python train.py --model="image colorization model" --dataset="photos of plants and fungi (iNaturalist)" --train_examples=22605 --image_size=32 --crop_scale_min=0.7 --horizontal_flip=true --translate=0.06 --color_jitter=0.2 --task="colorization" --loss="mse" --arch="unet" --norm="batchnorm" --activation="silu" --widths=[64, 128, 256] --blocks_per_level=2 --block="basic" --attention=false --upsampling="pixel_shuffle" --init="orthogonal" --residual_init="none" --optimizer="muon" --muon_scale="original" --lr=0.011 --momentum=0.95 --nesterov=true --orthogonalizer="polar_express" --adamw_lr_other_params=0.0025 --grad_clip=5.0 --steps=13200 --batch_size=256 --epochs=149.5 --lr_schedule="wsd_sqrt" --decay_fraction=0.3 --final_lr_fraction=0.01 --warmup_steps=660 --weight_decay=0.02 --adamw_weight_decay_other_params=0
Rows from block 4, named by matrix and row number. Rows with one number belong to one channel. Each number is 500 + 25 x the weight over its row's rms, rounded and kept within 0 to 999. All counts start at 0. Numbers have three digits each.
# convs0: first 3x3 conv (model.mid.0.convs.0.weight, 256x256x3x3), inputs 120-131, a 3x3 kernel for each
# convs1: second 3x3 conv (model.mid.0.convs.1.weight, 256x256x3x3, transposed), outputs 120-131, a 3x3 kernel for each
convs0.18:508490512498485519480494504486474476493475483493497493488506495512511519513508503498502505516510488524512526524513523492511501483466485456493547452468532498545540501514504475483494472496458511551522520514529522538505500511489508495508521494496461432438476462486504469483523504537502491469475492480488544543479501570473513550
convs1.18:497534477499526508472507490515485476524500489536515496495481488493474478466447455509501471501485482525528514516529553508503528496505507477503535482450505506462496489514513469494518474490514507479484539513482548516476514448492503488516476496521519532486502516522492488494474494531482497520487489501478469466504506504488508526
convs0.19:454491511480478487524526536502532499513494481496519495463474500470491517486470485497492465442474499478474463475462499502488495469457461500525516542521490502503456530522513504503513512518518489511502501495506498459476503491487502531537496525508520509519532469474493476444503487465484503482499491454480513505486531509505456482
convs1.19:482495497496490484510506485515496487515517490503529515481497486487523484485502468504501482503488474494475463558540510525515488515522509492517512482467447486448465489434417504456440493494480488473479471483475507506505499473472485496494458501520501495512491472489468471494497502472484510510507533512517489464505474457523486489
convs0.20:488512504506502485499480449509543529526524562534486493483462468473485505488477480469476471470503491490470442516527524465519519465467509535511496527484471508502468504542486515487481533518510500490499478497484452476510488476495495493502497503475526480468504482490496515493496460514477481466517468487517485497534528523497508475
convs1.20:553565537504529529481518511505505491457475474444486510527493489540511501531490484510521509531503463513473477487505511456476491481479466536528503487465454482458445509519489474481470480479488529525473512505457495474447495481468503483489524501502470457444492497522488499510495535515465503501485492460574553524598553539520519515
convs0.21:482467475518510543488479522476469467516500468497495500499494503507506506530510512445478505484507490518525516463492509524504511490478494503526532489503532495509504493504506479513470484511481511504479497478477526512518512496482506503507533518538522523492495492455468492481519532504461498501491521482522532487494506522551557536
convs1.21:535499469503485477518509486514539514477496485509518543518524532504505518517499507502499484523499505522497502512534532505513473506508536453483522460507487486517555487484490474509457519516504528503495516475472503457474571517473517493507545511551530510492498536481487515470426464470502489500487484488455460461527525549478473444
convs0.22:521528492522513524487503497507545514484504498484489491479507499502475470474476486501557548485545504502522527495483449500500513536547508473509530497522498513507504518511548520488547487472472499471502533508510545493491494469457504477447528500491513515495521534483497485499486498523471499551458455536433512537448507506504505526
convs1.22:517527524479500508469482530493532504467525502451476475504492462535513474505497470483510507498505493516510514509505483485487475469481475512502533527481478513509486486496517470488508508529513497509474500487490466469497481481493493511502488483501520530499517484504494530504538576520512521456483478455460505503470494472482510503
convs0.23:500517518508502489481501492526522508523525528511533484519518497532542500525513498517506493514528504525503510479498510457477489484470465478508505500512474504504514502484497445434458448536512461451459502522517485501528509509485488480460485503474487486475510527505479477499486494493537537467497526486490482494460522511456485510
convs1.23:560540492548501464494472451539529545497533541564588565489476518501492515490497526471488504492525533520518510467492525454487536470487510483444520500489489496532518478533533469535523507533498468490478490490512544506522502493491491510489535543542513507490506539534514544560441486504465490488489490505498527537508520535481520532
convs0.24:504513523497514507522500470480465491502482496500470502483455518524494504493497537495495505497516532481487497550507487492509515451497485476495512516519515509533527478490502485501503485518493515529511497530507491524484547505493523495520524539534490459497494486531507521535499495485526510525515523481515471505514505479505471446
convs1.24:508501473522512466496483467501523525490514508496510489463522507505539530489525544529502510492494508459498507504502482489508484522513497515519478527469470520432460496503473510482495464477506476502512497518505486503485520504501528505505505510492506503475506501487494489512507567530496541504512489458491478464531502477548498473
convs0.25:520483497527501499505523494523487490518515482525535522519501502525511536502524497482497531499554577510570541490494505495494502476517534513503488488494501498501502481488471498483475463457484498503516471483484494513480466466505476504507489527518477505527487499542508516534502520483487499491502492526531526472556503468514502498
convs1.25:526555560497528542457486525532489487514485504486508525487472540518500545500474527493509501503515534488503505529507481506479490512503479479508499461501481482491489516542500542530479527515467489481474497498510545507507508483488506486499514494511486505512472521511540552521481485465525545484566572515494518471490523481494491461
convs0.26:543526544517532553510506502471486484474473515530503487482486504499466457527510476490458553484509452501493455501497525500502517516544454486506507533502504495503453537492503485524500475510532506491502528496457451492478498490504478503489510500456515504523516518523513540502501494527462469491489521454498515540473519479477459492
convs1.26:478508507493491480494420453482495474492531475513538507537532499490463499522490502515517540531518517489501517482525523514557575516547532477513508460486521516460457488520479482488525509527504508513508478521517542542509488484509531496479512494495520479509518510503514518501490469481470476509503497517490501525506529539470516532
convs0.27:495472483493502487509525495494499472501501515554527507493520502489516533520476521478490473501506480456506490487480492544495527472503480481476496494499482490486496504521502493499482482488488510532534499524532481500548501469520497478502480490530490507511562494509489509502446446518520466484489516477500540479513539523544530494
convs1.27:509505500502509495517497510474481467461479467472477451485493468498483458481523487504498522494499496496481503533521483484519495471506506474473503460472524513451478491488504511473495464472462483485457472506475488506505467449495518495488485487466508493507486496460481499498507524519548549535521530525488471513494501527524504519
convs0.28:474509489506517487513511510515503486493503495483488471533517482543508510516516544527524538538519531527563550487499496514521467531499509505551533494536531518498495498495485477492507496470475494517511491498482519506503506467467503489469531505505497525530521552547503546534488521547522536558506496492543542552525514520459463447
convs1.28:533521526516471498509503512514527514516532523512523525485462447513484486528492479498487492517497495507490497516506489498479463472453464512490490506501490484497551482495508493509535504522517477488498468490497471456481505531505517515472470498482460489500473494526478512535482495495496516506479481518528555528517521494497508504
convs0.29:507482478503499502504510497505508506473488488490474435485501496497504480460478486475452467511466490480457476533530528519526502515502498472461470456494467463464468530504500517520491500502487476507531506503482543483509541521483527515512509497492530495527526523542552534548445471458483486488530554549488527529469494455500488465
convs1.29:470484480520481461531502472567602568582598557571579548510498502524503509519512539521514488502498470460493502522529512538512496495496476459474518535518501528538517494515484497518505501493499515499508487516545476494526520499475509486521515495500444467461453460463465498510516515488497506500510507499509480498519515516489517522
convs0.30:495503483498496479514511504510490496505487458507536521472518498475506479488497481498514506512537505513531491493483507461470489494485486530535515491510489490500491491544503471522489452456469516475511516481513519468501507548530510512514526536531507524503517531509538584529519508524521521494537524518508488506501513489527510498
convs1.30:524525510511492481525523505491516474497537506508531502485493488486513519496536542515509531516504513509495499502488447520509489500476456466505519491482486492473490455481493475495480500502455499512480459492518451470508500470498491454488493484488534521485495517511504555569505509497500493471475477450446468525470484497507520515
convs0.31:501510512514520525474491497519509510531508474481516497456498529488483493494515501453498489504506509473478503492492457509479510451485461561472445536537481478491516480502532492497514507498498489510520499473509505517498501530513481508486492492490513493474513506513517469491560502501480524492512512488447487511464488522493515471
convs1.31:519498480531524487494497516461483521486467484503498474471438431510502510474479495496506526458459537491510520493499534522477494501492495474498499479527544409462520515476484503484475467485473498485488517501463514495509463488511505472515526484510524553511505517512507510508502486491513486502540487459517508495491484503486493495
convs0.32:503502466482497504514495500479503489496488512494495547501483477480464498531525545510534510495489533504507485446447477469512502491501459548539519496481497478505485549521489485477446452472492488528543520487505546527537480491491500489487475473476496525525509553544523526530516545563511530512513486466520498485544499469507511469
convs1.32:493547547531518524499468465483483507476474496473495490445457517473478499484491503453442469467484492487512534510534489506484482485492481492470457442471460445454464532534505512534491512524504526510516521532524479501529524534541499517531491502521512528506506504497490484483508551541500532496469489475488464482525507494520519495
convs0.33:491500523476492494500516520522464494492489517484495526447479529477480475459500473494472501495481504483471488504529521502508505572477414506506506531544481550485468515501519511528495519540482502478493508500455495487460495520503511486503529534499494539490496530562515534486501496488528520505511517451525536543487511460453488463
convs1.33:488529510469502505509520524445526497510486482472491470473477493448491505492526542496499488498510535529513533515518502499485489524506492531533486502503506468459485536503519490483449475532501515499445474451461514501499493480477521492518484464493482493513480500490485499485476448472478469494491491476474493466468460440475449435
convs0.34:543495496499490526540513540534537503490508492460492487512492493503504472491502479489499495469475539453492511478476463441466512502498504458457507534522536519527543511481467469509483453477460519523531495544528498495479500498467503510498499522543492512516486514535461508511509526558520514526472477485542522537458454472449444444
convs1.34:531526544506507502472475512516525534461495501405442452505495496481473470513500496476495508510521530522526524508529495514545544505530523486485509486472495513495503474472470464457454470465457496528485481487479464445437475507543485501519505534550456483510507522526503499500461497493471505492516541545477504502529505476501480462
convs0.35:488476480481493479474485479469477492489492485485490522527525504530502489510499481441459444478506475479509455456440441495463475466473471524539525528521515504525508526492483520479498516482500479486493514506484519519509461486487466483493470479483492500498529518489503513525498502488506527514518498498527526513517513527529539539
convs1.35:520529525483499491499504495486488509464475513482489530492487518507503527524500492474482469489495490477487484531514503507492499512495512516493477521481472510470507478495504485496495508516499512512507504492499473455480509533539505519516516506503503510509494512515484522532512511505488478486463464484478508512497538534471498520
convs0.36:503506488500480460475470456485490526514502529525540550504486499503509511502522497497503522556534530533490470491524510500506478458469479455474493456507500485502512503492486504508526546497490470477474541521471549508432509513515509507521532530520490482520484487502495505515537503534518508525497485503519517514515511489515482472
convs1.36:495512493509509492524504496507503526521526534528562558487521545455505534452465477518509480470469473465460449522510472513475469476459470535541507536516492519509470511514480476481477503505503522518505510493480496498496509492487481489505457466477484483494505506540525509542501482496492501502481513499505465434511472438527479457
convs0.37:533520539506533558488504521531501487496486498488513510482488497518510521485497525539549514482493532494513515537580502516519508467487443511486496481525495535500484537528544492532571455510504499497528525497508544527496497469485497501485494512493535494471513497481496522521560527519510518482487481532517501462516535443519522519
convs1.37:460494508486528500504481486454512521501518514483495493488512537508534516519563552480434484504526472515509524500510495509492490495490459515488514446481518465477478484474558461450471464467479476454496502501525440473487452430466469485481477513482500499544529506504536480469478497486531511480522492462491473466478495517489471492
convs0.38:492471509507494501498518510510498466506497511510485519446488565492466482522488487496457483509504502506522525508461461473443475484461505513490488498490470478528495490516550488502526530499502461502542464501509482515477466494489482492494488506510489480483506483481490496509526477455519506487456489482489480517468468491501528500
convs1.38:493494515518526519477508526521526506483518516494505485477516499489500516507527521492482498503496508535529472519471477503508510486519541494507519505520511463464489475487487526501492476468487513476522494454478500488471523523483515493485527499533492506522510535507485525506558498483541500511531517522501474492520452450466475499
convs0.39:490502486506494480502502501495485514512480541483497526526489522545501495515489497488481527483505549495530577542511490514444458522467462497511525546483520516515505493524530508488488491508503503524504465502474463523497494498513469473492483481495485461494512490467511483522493490478524520489484487511455495491548495495542494512
convs1.39:502502487505506451512492480505533538479485509456459477519477488501483501522503521489503524479505513457492515510539518508520514496484506507500508498495476520492487492500507518491472557522499479491505455497546477505537488530496480515491485458499480505485437539508502580532543546505511509477470456416430461522490481536499499517
convs0.40:458489506493483520505477485500517488483518522476514508498472509482491489511490470524468492518487480527500522537505454497504505517476477490528496460499526499494524499479484480486484536526528536467489510502470518539506520502497506473521511501495496497508498519546492503519446469526440457525450501454508483506478477461509459500
convs1.40:434493497530491455478484484507509476500501496498493478483467505523490512506501501540506489500465490510449467470501504463500486463489520497512487547479470506473509481473466498505502500477487497521531494522526550516500529491486490495491488480472501514453510464455484477471511492490457489519506499514472506487475483500521526531
convs0.41:543504496477484477485517521523525504458469508448484503500512515495512515492490536534492486500496433428493498528524510484490517524561516498520465519501436535497501530519533505475493504481491534523496485501529482478523530517487526497509522499517516533471500497521497484462571495507503491436519548476571507491498496454438481497
convs1.41:499511482486508514464483538475475467484495495455479474465495454496506484512481485492494506498470492491519519497479505485485499499521494513524495455518557470491523480488499466517507482503510495490476495475479526515509473487500495506521515499464541478496529494509521520512512505541505493465490514490530507505496478468516472469
convs0.42:523509505477466493470481522539502462512484470521500477571501517550507507545491479490446481495467460474452470486504515458526558500527531542478499463494496492536508514499469487554522461502501489470529503508528543528505516489490521508502494515484488488480485472504451441515485547498479517541503515532540471501546521496552529477
convs1.42:489502496488520497519547505480494449489513461490519472495490469511498472505504522505519534497511496497491492481476456493499458474476442494470540490517514501499512490486504498529512507535502484457472525462469526480504461495527471487520492519524494528536499527501480488483530519499523520481483523454518485472551509498535479485
convs0.43:520515545519513530467521552501518491492500514466501499498482483482506509456506484512433561473438598491482598499471548523448558462457574496519507515487501518499518509496499507517530501505524516512533503473549496478515495491503500483494511503484501443507518493480508465444490470475481491494477521490519472485505509500452490495
convs1.43:481494502481506537481522554500462460533481477484467467514493555495508533520530510482519540508531524505513515510512520480498514484491508520522470491487525471511571479494444500498466491506469528499495520510504506463486525482548502457504496456466535541488530541497537533501469471463499517512526579533502487498514531505507518478
convs0.44:491500506519520517495462484485509512470497523466505543499508506486476475463468533515487503526495537502520516503520470512463467459475479465469498468475512499499533480467429460479449496515489491520464464546512491521523506524522498505486484459465500523522514513498495481552474473485481519509525492492494476489535520497541562562
convs1.44:491506465476521479474472459489489491467474492498537523487490506500518542538532532487499508506520512483497499481476497493512487535522530505491477499487506497497506447469465522518498505513498483479466489477475533519510497502496466499512499489529479521499494478478465493505487525531499491493536495499493498513503508518463485514
convs0.45:500495483500499475475517526483440500467479475468480494537503530512536561492499522484483437483514470513500492480476468505483436478485445499557533472482493481484432503520551488517525489453503504506524526503531499498466494491503482493482504515517504494468514534487517513498502494521491488498507509512502548543532493502433412482
convs1.45:498498448525483434528489473471486475456484469490493471487501489470507506496524499508501509514498484561504474503473466508499506513530502504506529493537506519482475535519496529519496480503512520490515520462494510484487475506531465480488519491461509507511496482484508522522501502524504519500546519500502480506546506517547531554
convs0.46:518532489521521513482482494522476494484495487503513450548507517497516487520483507527501461505489506504458530531480518520496580449482606520488511502505507544473482524535516500474482486503505479509486495514547446477542521489480510506457497498452506470511559494491481503473506499526511518530488523564532537541496548561478474505
convs1.46:499509490501495492527514496490481530492508523459481490525516489493524476502543479495480510530502489562518482434508456493501490480478511497463528491471517518532506510523522516529516484495539477520505482504495493475483494504510499511532502514525485552485453503469505515443473558496500541485484496486459475507484512502483506500
convs0.47:472499486515515521527500516513473514530492521530503484499516497490522516566540524506557509449481476508559518489536516496492492457446486467502479508500501514520532496470488480496469520551512501511511509498466519486497513501496531512516476512494480479467501503494515513504493498520524523528541555533498491465416502474462465507
convs1.47:504479474507499477524515472475479484489487490505502515494470470527537517468504513489527521492490469529529501488526513465472488501494498546499477498466502473486490441460479461512517496538532492499479473482505446474495514543539544537503513500490524496502504489534536526562495501509475466432485481466486530546482489514495505551
convs0.48:513507474510520513487524528491484481493480474491493499540513532498485497536491508483485454482500522496502532476503492502445472535514476443469471461472479471520506486479455518472472507496485496522477504510491507526514501481491526506508505509526491505500479504481498511495458471471472508519478499525500456462532511459524518479
convs1.48:510525545470490522487501507484475480508507494548539504488465487506505515526504548489465463485487508492495530492524533503509497504514492477493514521530507532553539508496516486476494493477490532543538505481494482453463553496450531486453504489486502497477462441468518524528463485501453487500468478489469487464477471449445442465
convs0.49:480486482530473495531518511488513473494490452493476484499493495495540478508534498480486507502540537504490518453501499483499537481498564502503544494460490509513466529458473547471463529462513510498473524522520534522512510498500496476489507492476511489491503494530522503497558557544502486548517490560500540487523537471520530490
convs1.49:540533489514503480527552498515493505498505483478461477523480473528477476492438498525521523481503512507514522483507494459511481470512541468459470448471427552530483525549497520532478527520500494522506516472463529457451518521525516491488525500503511514455479498491488508499459502485427500473456499529439475488491495471494450486
convs0.50:491480461506512470527522479512490495496480484502492506469469480481482493531531482491449464492485500481500495474495497478489511463458449476482510491512508478510513497471450515487481508493485553542535520514507530503512511514487492482483491477471522496496501516524515522514472467462491471472450481497430480454510490510530512529
convs1.50:489493473504499503489490513478482481455467472469472492504501482546530490523512477520514509487490507496483510532499486507515501488484507523563540505516534471479486533479492473456470471480470463461507487484485498496500520533519521533516491509507514506486484492488486519544455459488458473505484497515532515528537522519509508499
convs0.51:516503512503499520530492526511497485474450474497470475520512493529499475498487469551552500531536507501504504502544527524520504525544536511516533511517552527516557508516514500522473427507477497510520509502536507505531491472497504471479528522491481488462505523493515511498524514476523540508535518503486516536491509510476448488
convs1.51:500498511513515498527524502549550546534541534497498488479477485486490509495500512487503518498488503555521510473476463505504478509520492548516504525493499517490499486508498497502476492496485490517538478494557486467501489494499495501510487510495514497478531512497524509519555604594484499507457470465472487491478497504461498493
convs0.52:542507496478475470461449466498489495506510524511529469513489479497494486488541504553532514502464493471462453460540532482492508435516524539491508493469479485482502494474484529475463503490484492511571511470513540528535502510492483489474477508480531497548489471456519470474522546498480482457499503534475549580496490553513490544
convs1.52:543498482473454460498484499501479493482501473514506484540532513510520509526538490512522486484462453455505544490501535534529502511508501518492511503505539461462535517522510495517488477514502450468506477468475462505495477458522452484528459495499442520534463523498484482450472490489537536509501494494470479523469526542451491533
convs0.53:520514523518513517519516525499531523501497505516508514522495496556492494567521516498526494511504491536508492469490506479477487491495498533545530526534517531541507537558529521538545476527542499480481514510474517525507477474498466453473468483498519493495514496488507507509493534508479474473478452456527480481510508504500515542
convs1.53:482492515496506526505497506513510542526524541495508533488515519486469502480458489529508475505482458487484449486487498503506496525495495497459490484478501509515513525504510480495494472496518493493491510518522494497498495500509500516539496528529471484503517509500534531517537509494511518525507517522571530496563511490526470458
convs0.54:472487471498470484490505486450468462446453452490504513533518513507505500501515502438451447520480463562481500487491483526508506515492480482497469490514510505501506480481521479435527482484530522515499464486513502504481503503538505535532513525527526547583471514530508509513475477468498477482529501519468504442465502499478471507
convs1.54:517543457473485459495481447526517481539541508587585568456473468497484482504483500494515472494492495483501504527530530507480508476459483495502518487480528525513517493498503485508524518519501503516508504549531498518508521503462506522487511519494463473499484495487471509525472461474450463502496522534521521505536544526502512510
convs0.55:490495476498511513486493509507511545504496527521501513471528539492494504472488505483477501476477507483487497465485434525476446513482484495485487498495486509490532489529485458530475454507482484491501456499518495482510503529505495499513468480514487513528498484543503485561492506546494512542497505535492517484496507487510521518
convs1.55:498481459511519470489493504493541505501515516495475489484475459544510489540531487488516484514522508516515515545532507524493509573529503495522499490518524548507535478472498502449481490491521507532514472504502507527524536521497536489477514461503551528506533491467518455496540476477525492503524527537470497521479502502506501523
convs0.56:475496527469479490410485452513500535498491515492477532512525488510471460490481470535539586546527558511525528469466529514497494483545503497521503502522470482514507498504498517535528516510512490497532490485514500506482498506524484507506507513500522527499518459521491439496548524540494462515470485508464506491502524461552521498
convs1.56:486496474511519514525503484483481526509487492484500482510494562502494523515494514476474529489465468456473491517507504526472507500467499489449507459485561490490476481486489464485473508506500461488469490483453510524511485477515499496513508522508508532527521541487534518443467473497499537489507505483524474522510462519500450496
convs0.57:526518526520530534528490528498489500440477479471481464521516524507518541498470507501490511524501601475489593515538476507525484487528501478507536481522536530552511515474485488524480486488501513499448505514458518512510500518491496503487481501507530517552526491501496526527523520539520513505524508517536501482536543515553517517
convs1.57:462488544495536564495524537491482461495489482492502524501516582522543577520519537502498537522508546514505494479497476476481468489473476507516514489501488496486515504500531486476500514485494507536511496512478521526499478495528508504565500509514533489468533507493569524484471498493474491517491518559494468484541507503543501470
convs0.58:509475486506488496485512477497512502519478498495486502481524535501547499517543501496492486488502507507457477481503483422490526473510551484534493533506528502513467457468446516473450529531492471489523494497535479514537505460474503494489492500494482479481488499490488477497489491460482479489519498511478485526497508529512554515
convs1.58:487492490497507515499499520517532519491508517484490497506533524477511492516540506515538507515532493485491516489477527479501509514515512496490555477459551517498511499482450509519465525539524492489512469473504520503509543506498516494497478495491498513517474472480525507461527481453482498492495495505437443500453504537418492546
convs0.59:502511513489489495508514489542550511564534480545501492533517524562517554517493569493476422475497442490528436489516524501496507458486504484497459493504491502534509497484476510476463500495486544518498513483503477531565517516523491529530495518517566509503544533522507476507571527494564530519525495447539564502563541547520557548
convs1.59:498490521493469499472471496482525494494507480462472455517504508536497475547509502492491486520498507532510509522547539502532507498498480501481498483476492517495481515549518521520482512524491490500488512515498542522488466492502478475494522468468458505498483510479506499464508514505491488495492501508497463492505463494505460508
convs0.60:534546534521518528492484498506533523495482480463478483482510529472437458494466465500487467467482489483481487518526505488519513470464453496525520468476475453457473478489495476474490520512520516505463527496493501520506536538516509513493510504503491516511489499489518512496514515539497487499543500512486459487475480466502490453
convs1.60:516489452491496471520506499491509543510510494492514474503527528475509491494511507506505504481491509484511547538556557547559535517526541473490553479452514529471453499548558496516494497500500478517483449500503484510507486480511492505524512529496511506490484474469475484481468506510470503469490494504525507510501516532511521544
convs0.61:493513495526528528537531512565519531483523527485487517474507500484442506515464482493543508526543484481500481500505505520503482522485496519513505462531523470505483527533496511456456504479446476485520509472513510514518508486523489494523509465490524526480451483477474486473513527516493473469519479489492514571512468527518514478
convs1.61:490522486518508515493520574474503483454477497436457471470477510501509500530519485507493501521488472524477497481527507498462504483487523530459473537529477482526518542538502524515507481496483491513518495515480547542506485495470467524501478517491497515522485538514476481467498549514510473488464460485520488496552508474529481478
convs0.62:535516489484485482506521499513522516520491510520503522530505509475487497517515557466501464471484468515555525547519495511491481478472465497502491482506497507491485474454444482478484472481465462444443511519496469502538493486492500505502493471461556556539525546544522491511582570556504537505516516475499461505507531535471474516
convs1.62:566563542542527508541517494541515486548528506474507506484470480501487490521471472523513529526530515523523550501547545507550550504514501515496533496533571472505528528544517452502508473511512518531506510548537482526534468479503528552513534545513490486456461493500479489480462498498469529500485512515499488500495464459507478470
convs0.63:514496496543543531529524519507485500495473455471453489485479511466484527456477482547565551511541525539512503530510513476484531487501549489476498515473516514505494512522517494473468481479487530516545479516552477513542485483486483478482490492485535547555512531522485490487509531518525527521515536559482457501471465494449473470
convs1.63:504517508499529493488506477528525531532531515496500473486461430513507474510528494474502533499525531503502514481463435485511481523538494555542510553541514499486489499550525486516514503531525512490475515510509511511494494482491493510496477491469504493487516506487524515490499547530498522508472502472508511516519521503519536499
convs0.64:512497467512534476514521514530529523506495485511469512475498492508540545444473488461478455438502424501550554474461451491510443561533501516509488538525511508533520509504458482459416477484463508500508471500486518529559503490471472487512472477511533491521512479526523516507518536485511517508491488477521536507535510516477526543
convs1.64:523517456521513447484487478486505516504518525459490531509523511486502491487486495482503518526528510512522558492502498483502499484506497495506500509515513488515525491513487507512465529517496482508537501527522490523543519506520483466494462495503469489495466487479539504491492486465487497509510532487479481509504526506480497491
convs0.65:495499447519505526472488506526517515469515507489485510499448477461473457503490452518476448515511510494516504503496506494457438539560513512505490508526505508514524519519522487498530505506479439470478462478437480470538471493498488499499518526493523526573502452478520493521485514499479476469525439430528503460480493490551502566
convs1.65:486475482483526504508512511496517544464488515476469462516515528536510512556569528487465478505483506517534545471519488513511495496501535516508529505537532527508499485527524466477463463497497486505512521504494509472468504499484458489498458517482501527490494478491463465466482493525510488501528505523475485469516507505506481507
convs0.66:497489484511482515504462528500509490504511518497503525496471463482477455449477471492499493509518519501526514476527502473481493470521527507469489495528507512526521505494464501493474547473469491503482503512496508503481500505492480486494493495517499493510502466499477483530486479466478479497500539523530495495524505487443494538
convs1.66:454481457464478460520501480513528534533542544541525533498480503498510538503473514498488461498466459524461462491500506503495503502494514464452465475453481494470454499518483462505503457504514500497461486475498488525525481484505482446458456459483466468502481492495496503488519536517471493457473474447527534499522549534476512520
convs0.67:485504498513490520526494511475503513470517496499535494509476485454472500478512488462509523517537538512546542564555434528509459526442452497506504495490525544481507430489465484515501478460495511493492512487487512516475513490491535514495546538517497521506502485477500524492495535521492534505494512504498494496487473519488518480
convs1.67:532524499521536491492514504524517533510480488474466472503505528494494521510524502481488509482483504504514514486497508499504522514525520503503484487477484462431490508541518493473475498495480486468477503493513493477473498509480490506481471480479515503504571507530537514519500523558485478492496481485502515500520533506526534525
convs0.68:492494487510523507516535519488481465501506509505484468481500488491489478440444466484470491539555524518523479540503481557578503548559508489517479512531483540546536441488474485475514493474485505511498496500511524504514515484488507501506513516531517559540533560525521502511498498512508484543503530543468545540468507546468514541
convs1.68:518532504523512480493492457492501455486507483475475488494512475501506510489489486513542508531543521530531493514508494522532509515523490510492498521467509529478510472490486480495488483475501456489482469492508489489502467480502505509493496488470492496502486458466489471472497500510515528517517526510485474456511481478527490499
convs0.69:517486485489499468495501467495487490494501515518473488522536520503493488486477499472457450450450501496513498485474479460456467488459464518520529511507489509491468540510513520480513520505505481506493487481473477490503500480483494500502483490511503502507474504481471484439501473498504471486483531474548545537557490492521497480
convs1.69:513521542491497489464444457550544531521524539492502510504509497494506495473494516473505499466513493476506502503480443514497485531526517512515496481479458498476446529545495476503484455457489515502522473491515469483516516499494502483485496472464509541532502520509515508504548569532528566508479507472461478494469531526453511510
convs0.70:496499526489524510484476483480507463497542464501500482491517561478521519492502505505470481464442498491494517465484526448451544457416572481518513486511510490484499491517482495506483470471464503483524509509490521469517507517529477514519480502527480513496491508478501515466503523485523524464504512500495512570465517568490437552
convs1.70:532524496516509500504528517516483540528501547522519518515484518530526549525557553490504530499507515525490506484504482511532521515503510496482517489537546523500533511564527476509533446486516449463447472481476511495505489498521507473503490498526507532508511506489498507506508515494511515475509516518497520469485559539474552547
convs0.71:494488472504489508499487487465495522482487495509514502528564535515518518518482470560527543554499478478485481551528544526514531535480518541516514508533504490492481537519527509523491508502531476503513508497526495488555466474499473482505475493500543540550550532512514469489488506468467511496436459454514485497532476492519506508
convs1.71:471486493473483493459449462525509509483469482468470493468450440479473445520497494457491461487481470483479484463462472476484486480478479485503492489461467497475456546564526536555530531548533485491483493497478487478460457484491441483487473499517451476480472488481455500492508517513479487497475484469496521520494532531451468476
convs0.72:519515547502500535491502501474496513503522543527506520499473459503510472495509479504493508541534539554536499545536533503503527548527526513496487488450445478461485486502501508503458476505495535517478531513494487486512501477528493500522532527505472482527491469544511483514455519476462523535520492502521536485460499488442459521
convs1.72:476497501481495508511486491496485499509531514532539540491471503480464461476468472514511525517503504535510527447475469460482509484439477502487493530509551519492516511527524501484512508499467487481506502497500530508506483461465501477479507494487550482461513492483511533539507520548511524518524514521489509496496528528520514523
convs0.73:506489505533495482519500525530545529515522506482460496501520554505518526490486543546535540546493471522515515419431440462489474482484502550551534513510516516505517501488481458482465470509469486478495481514549480532536483484516472497503491506497482475505475494529466479539455487507510478493503528539555529515555521511552527510
convs1.73:512497483477494492460479472475484480455469484449485479477485485491485483494469457474504505527532548535517525483496477479514517463501519500479493496518525527518556524547529525557537499523515485495498505526509500509498480500469479485490503493510491507500452484518444503521491513533456493527480495509480512543488525527499516509
convs0.74:490487485478495504505508486495516525491517516514508506503484485507491519519512509519452431483456439506492477500440491447420471473423470468497502511495469528494506478481466483479495498484501547458481554479506542523512485485488488496501505505500510481503495497497534486480490500479458504478492475460524483496556500509582498520
convs1.74:478466477516501485508471474522534533525551532483500510481454512490479524508489470511485494480430440453466461492513545497484522524514531483519496518531507511531539505526538481494489464499492552523517514513494473526484534553541493504476461457458535529480525509477499526520534541508501504493487482464524513486547550504500474479
convs0.75:543503483524500464517485493549508487519509487497495478506504483520527474496489461525499518471524540479509553481458489477467499489478549524527513504470519505497500534443484511444503524465501471479520493498527472503553520491501520474502512489501511475487483497493495454493529509471531465486507488499502517482505529506459483521
convs1.75:464511495463491506452492501516523466506512471495489467487486458532497502506496500494504527490528494464495491488520500500540485471524498466463524457437507494528535503508490478505475481494476503531487494530492499469490477500489491512506513519506505496463489519452479494444517492481527520473492502475516487504522524557507478521
convs0.76:479497487466500498498507504513522544481483537504493514523532518528509525505491476470490464470502492494488489511506477514546504590510546494482475489474498478463543485489542501533550491471511458489483515511513526538489490506475491475492514462474534483505511490539502515511499475506490467505504469494482518515500528470512514482
convs1.76:514498510488522488502525519484487489497481495469441469510510499516496497499462486485492469493507481527502497503512465521502527546504492504493484522510488515525536498506507492474504494477524490518541496496510526524517518515485502483460437458450471474473458474480484487502502455484512470502563530526505528464490506484500508501
convs0.77:474478492494490480492472469442481491453495496468466491495461446457470504462489479518513493534500474514528508458509501449488513464472476495508468493497498503507495487495496487470492454474480481514497483525516481539537495510523465483501472495497485463469496492484517518518470486530486488490494484474437476506455465470442452453
convs1.77:484530484477509503482500510483505510512512526489511514507513496532525526503477484508520515502532499502502505499498455503536494498528473483474483515492466517502486574540541551555535532524548502483483506512492491521486491483509511481472528479447466481471479474462509516491480500457499513484528546519456476465483481471492482460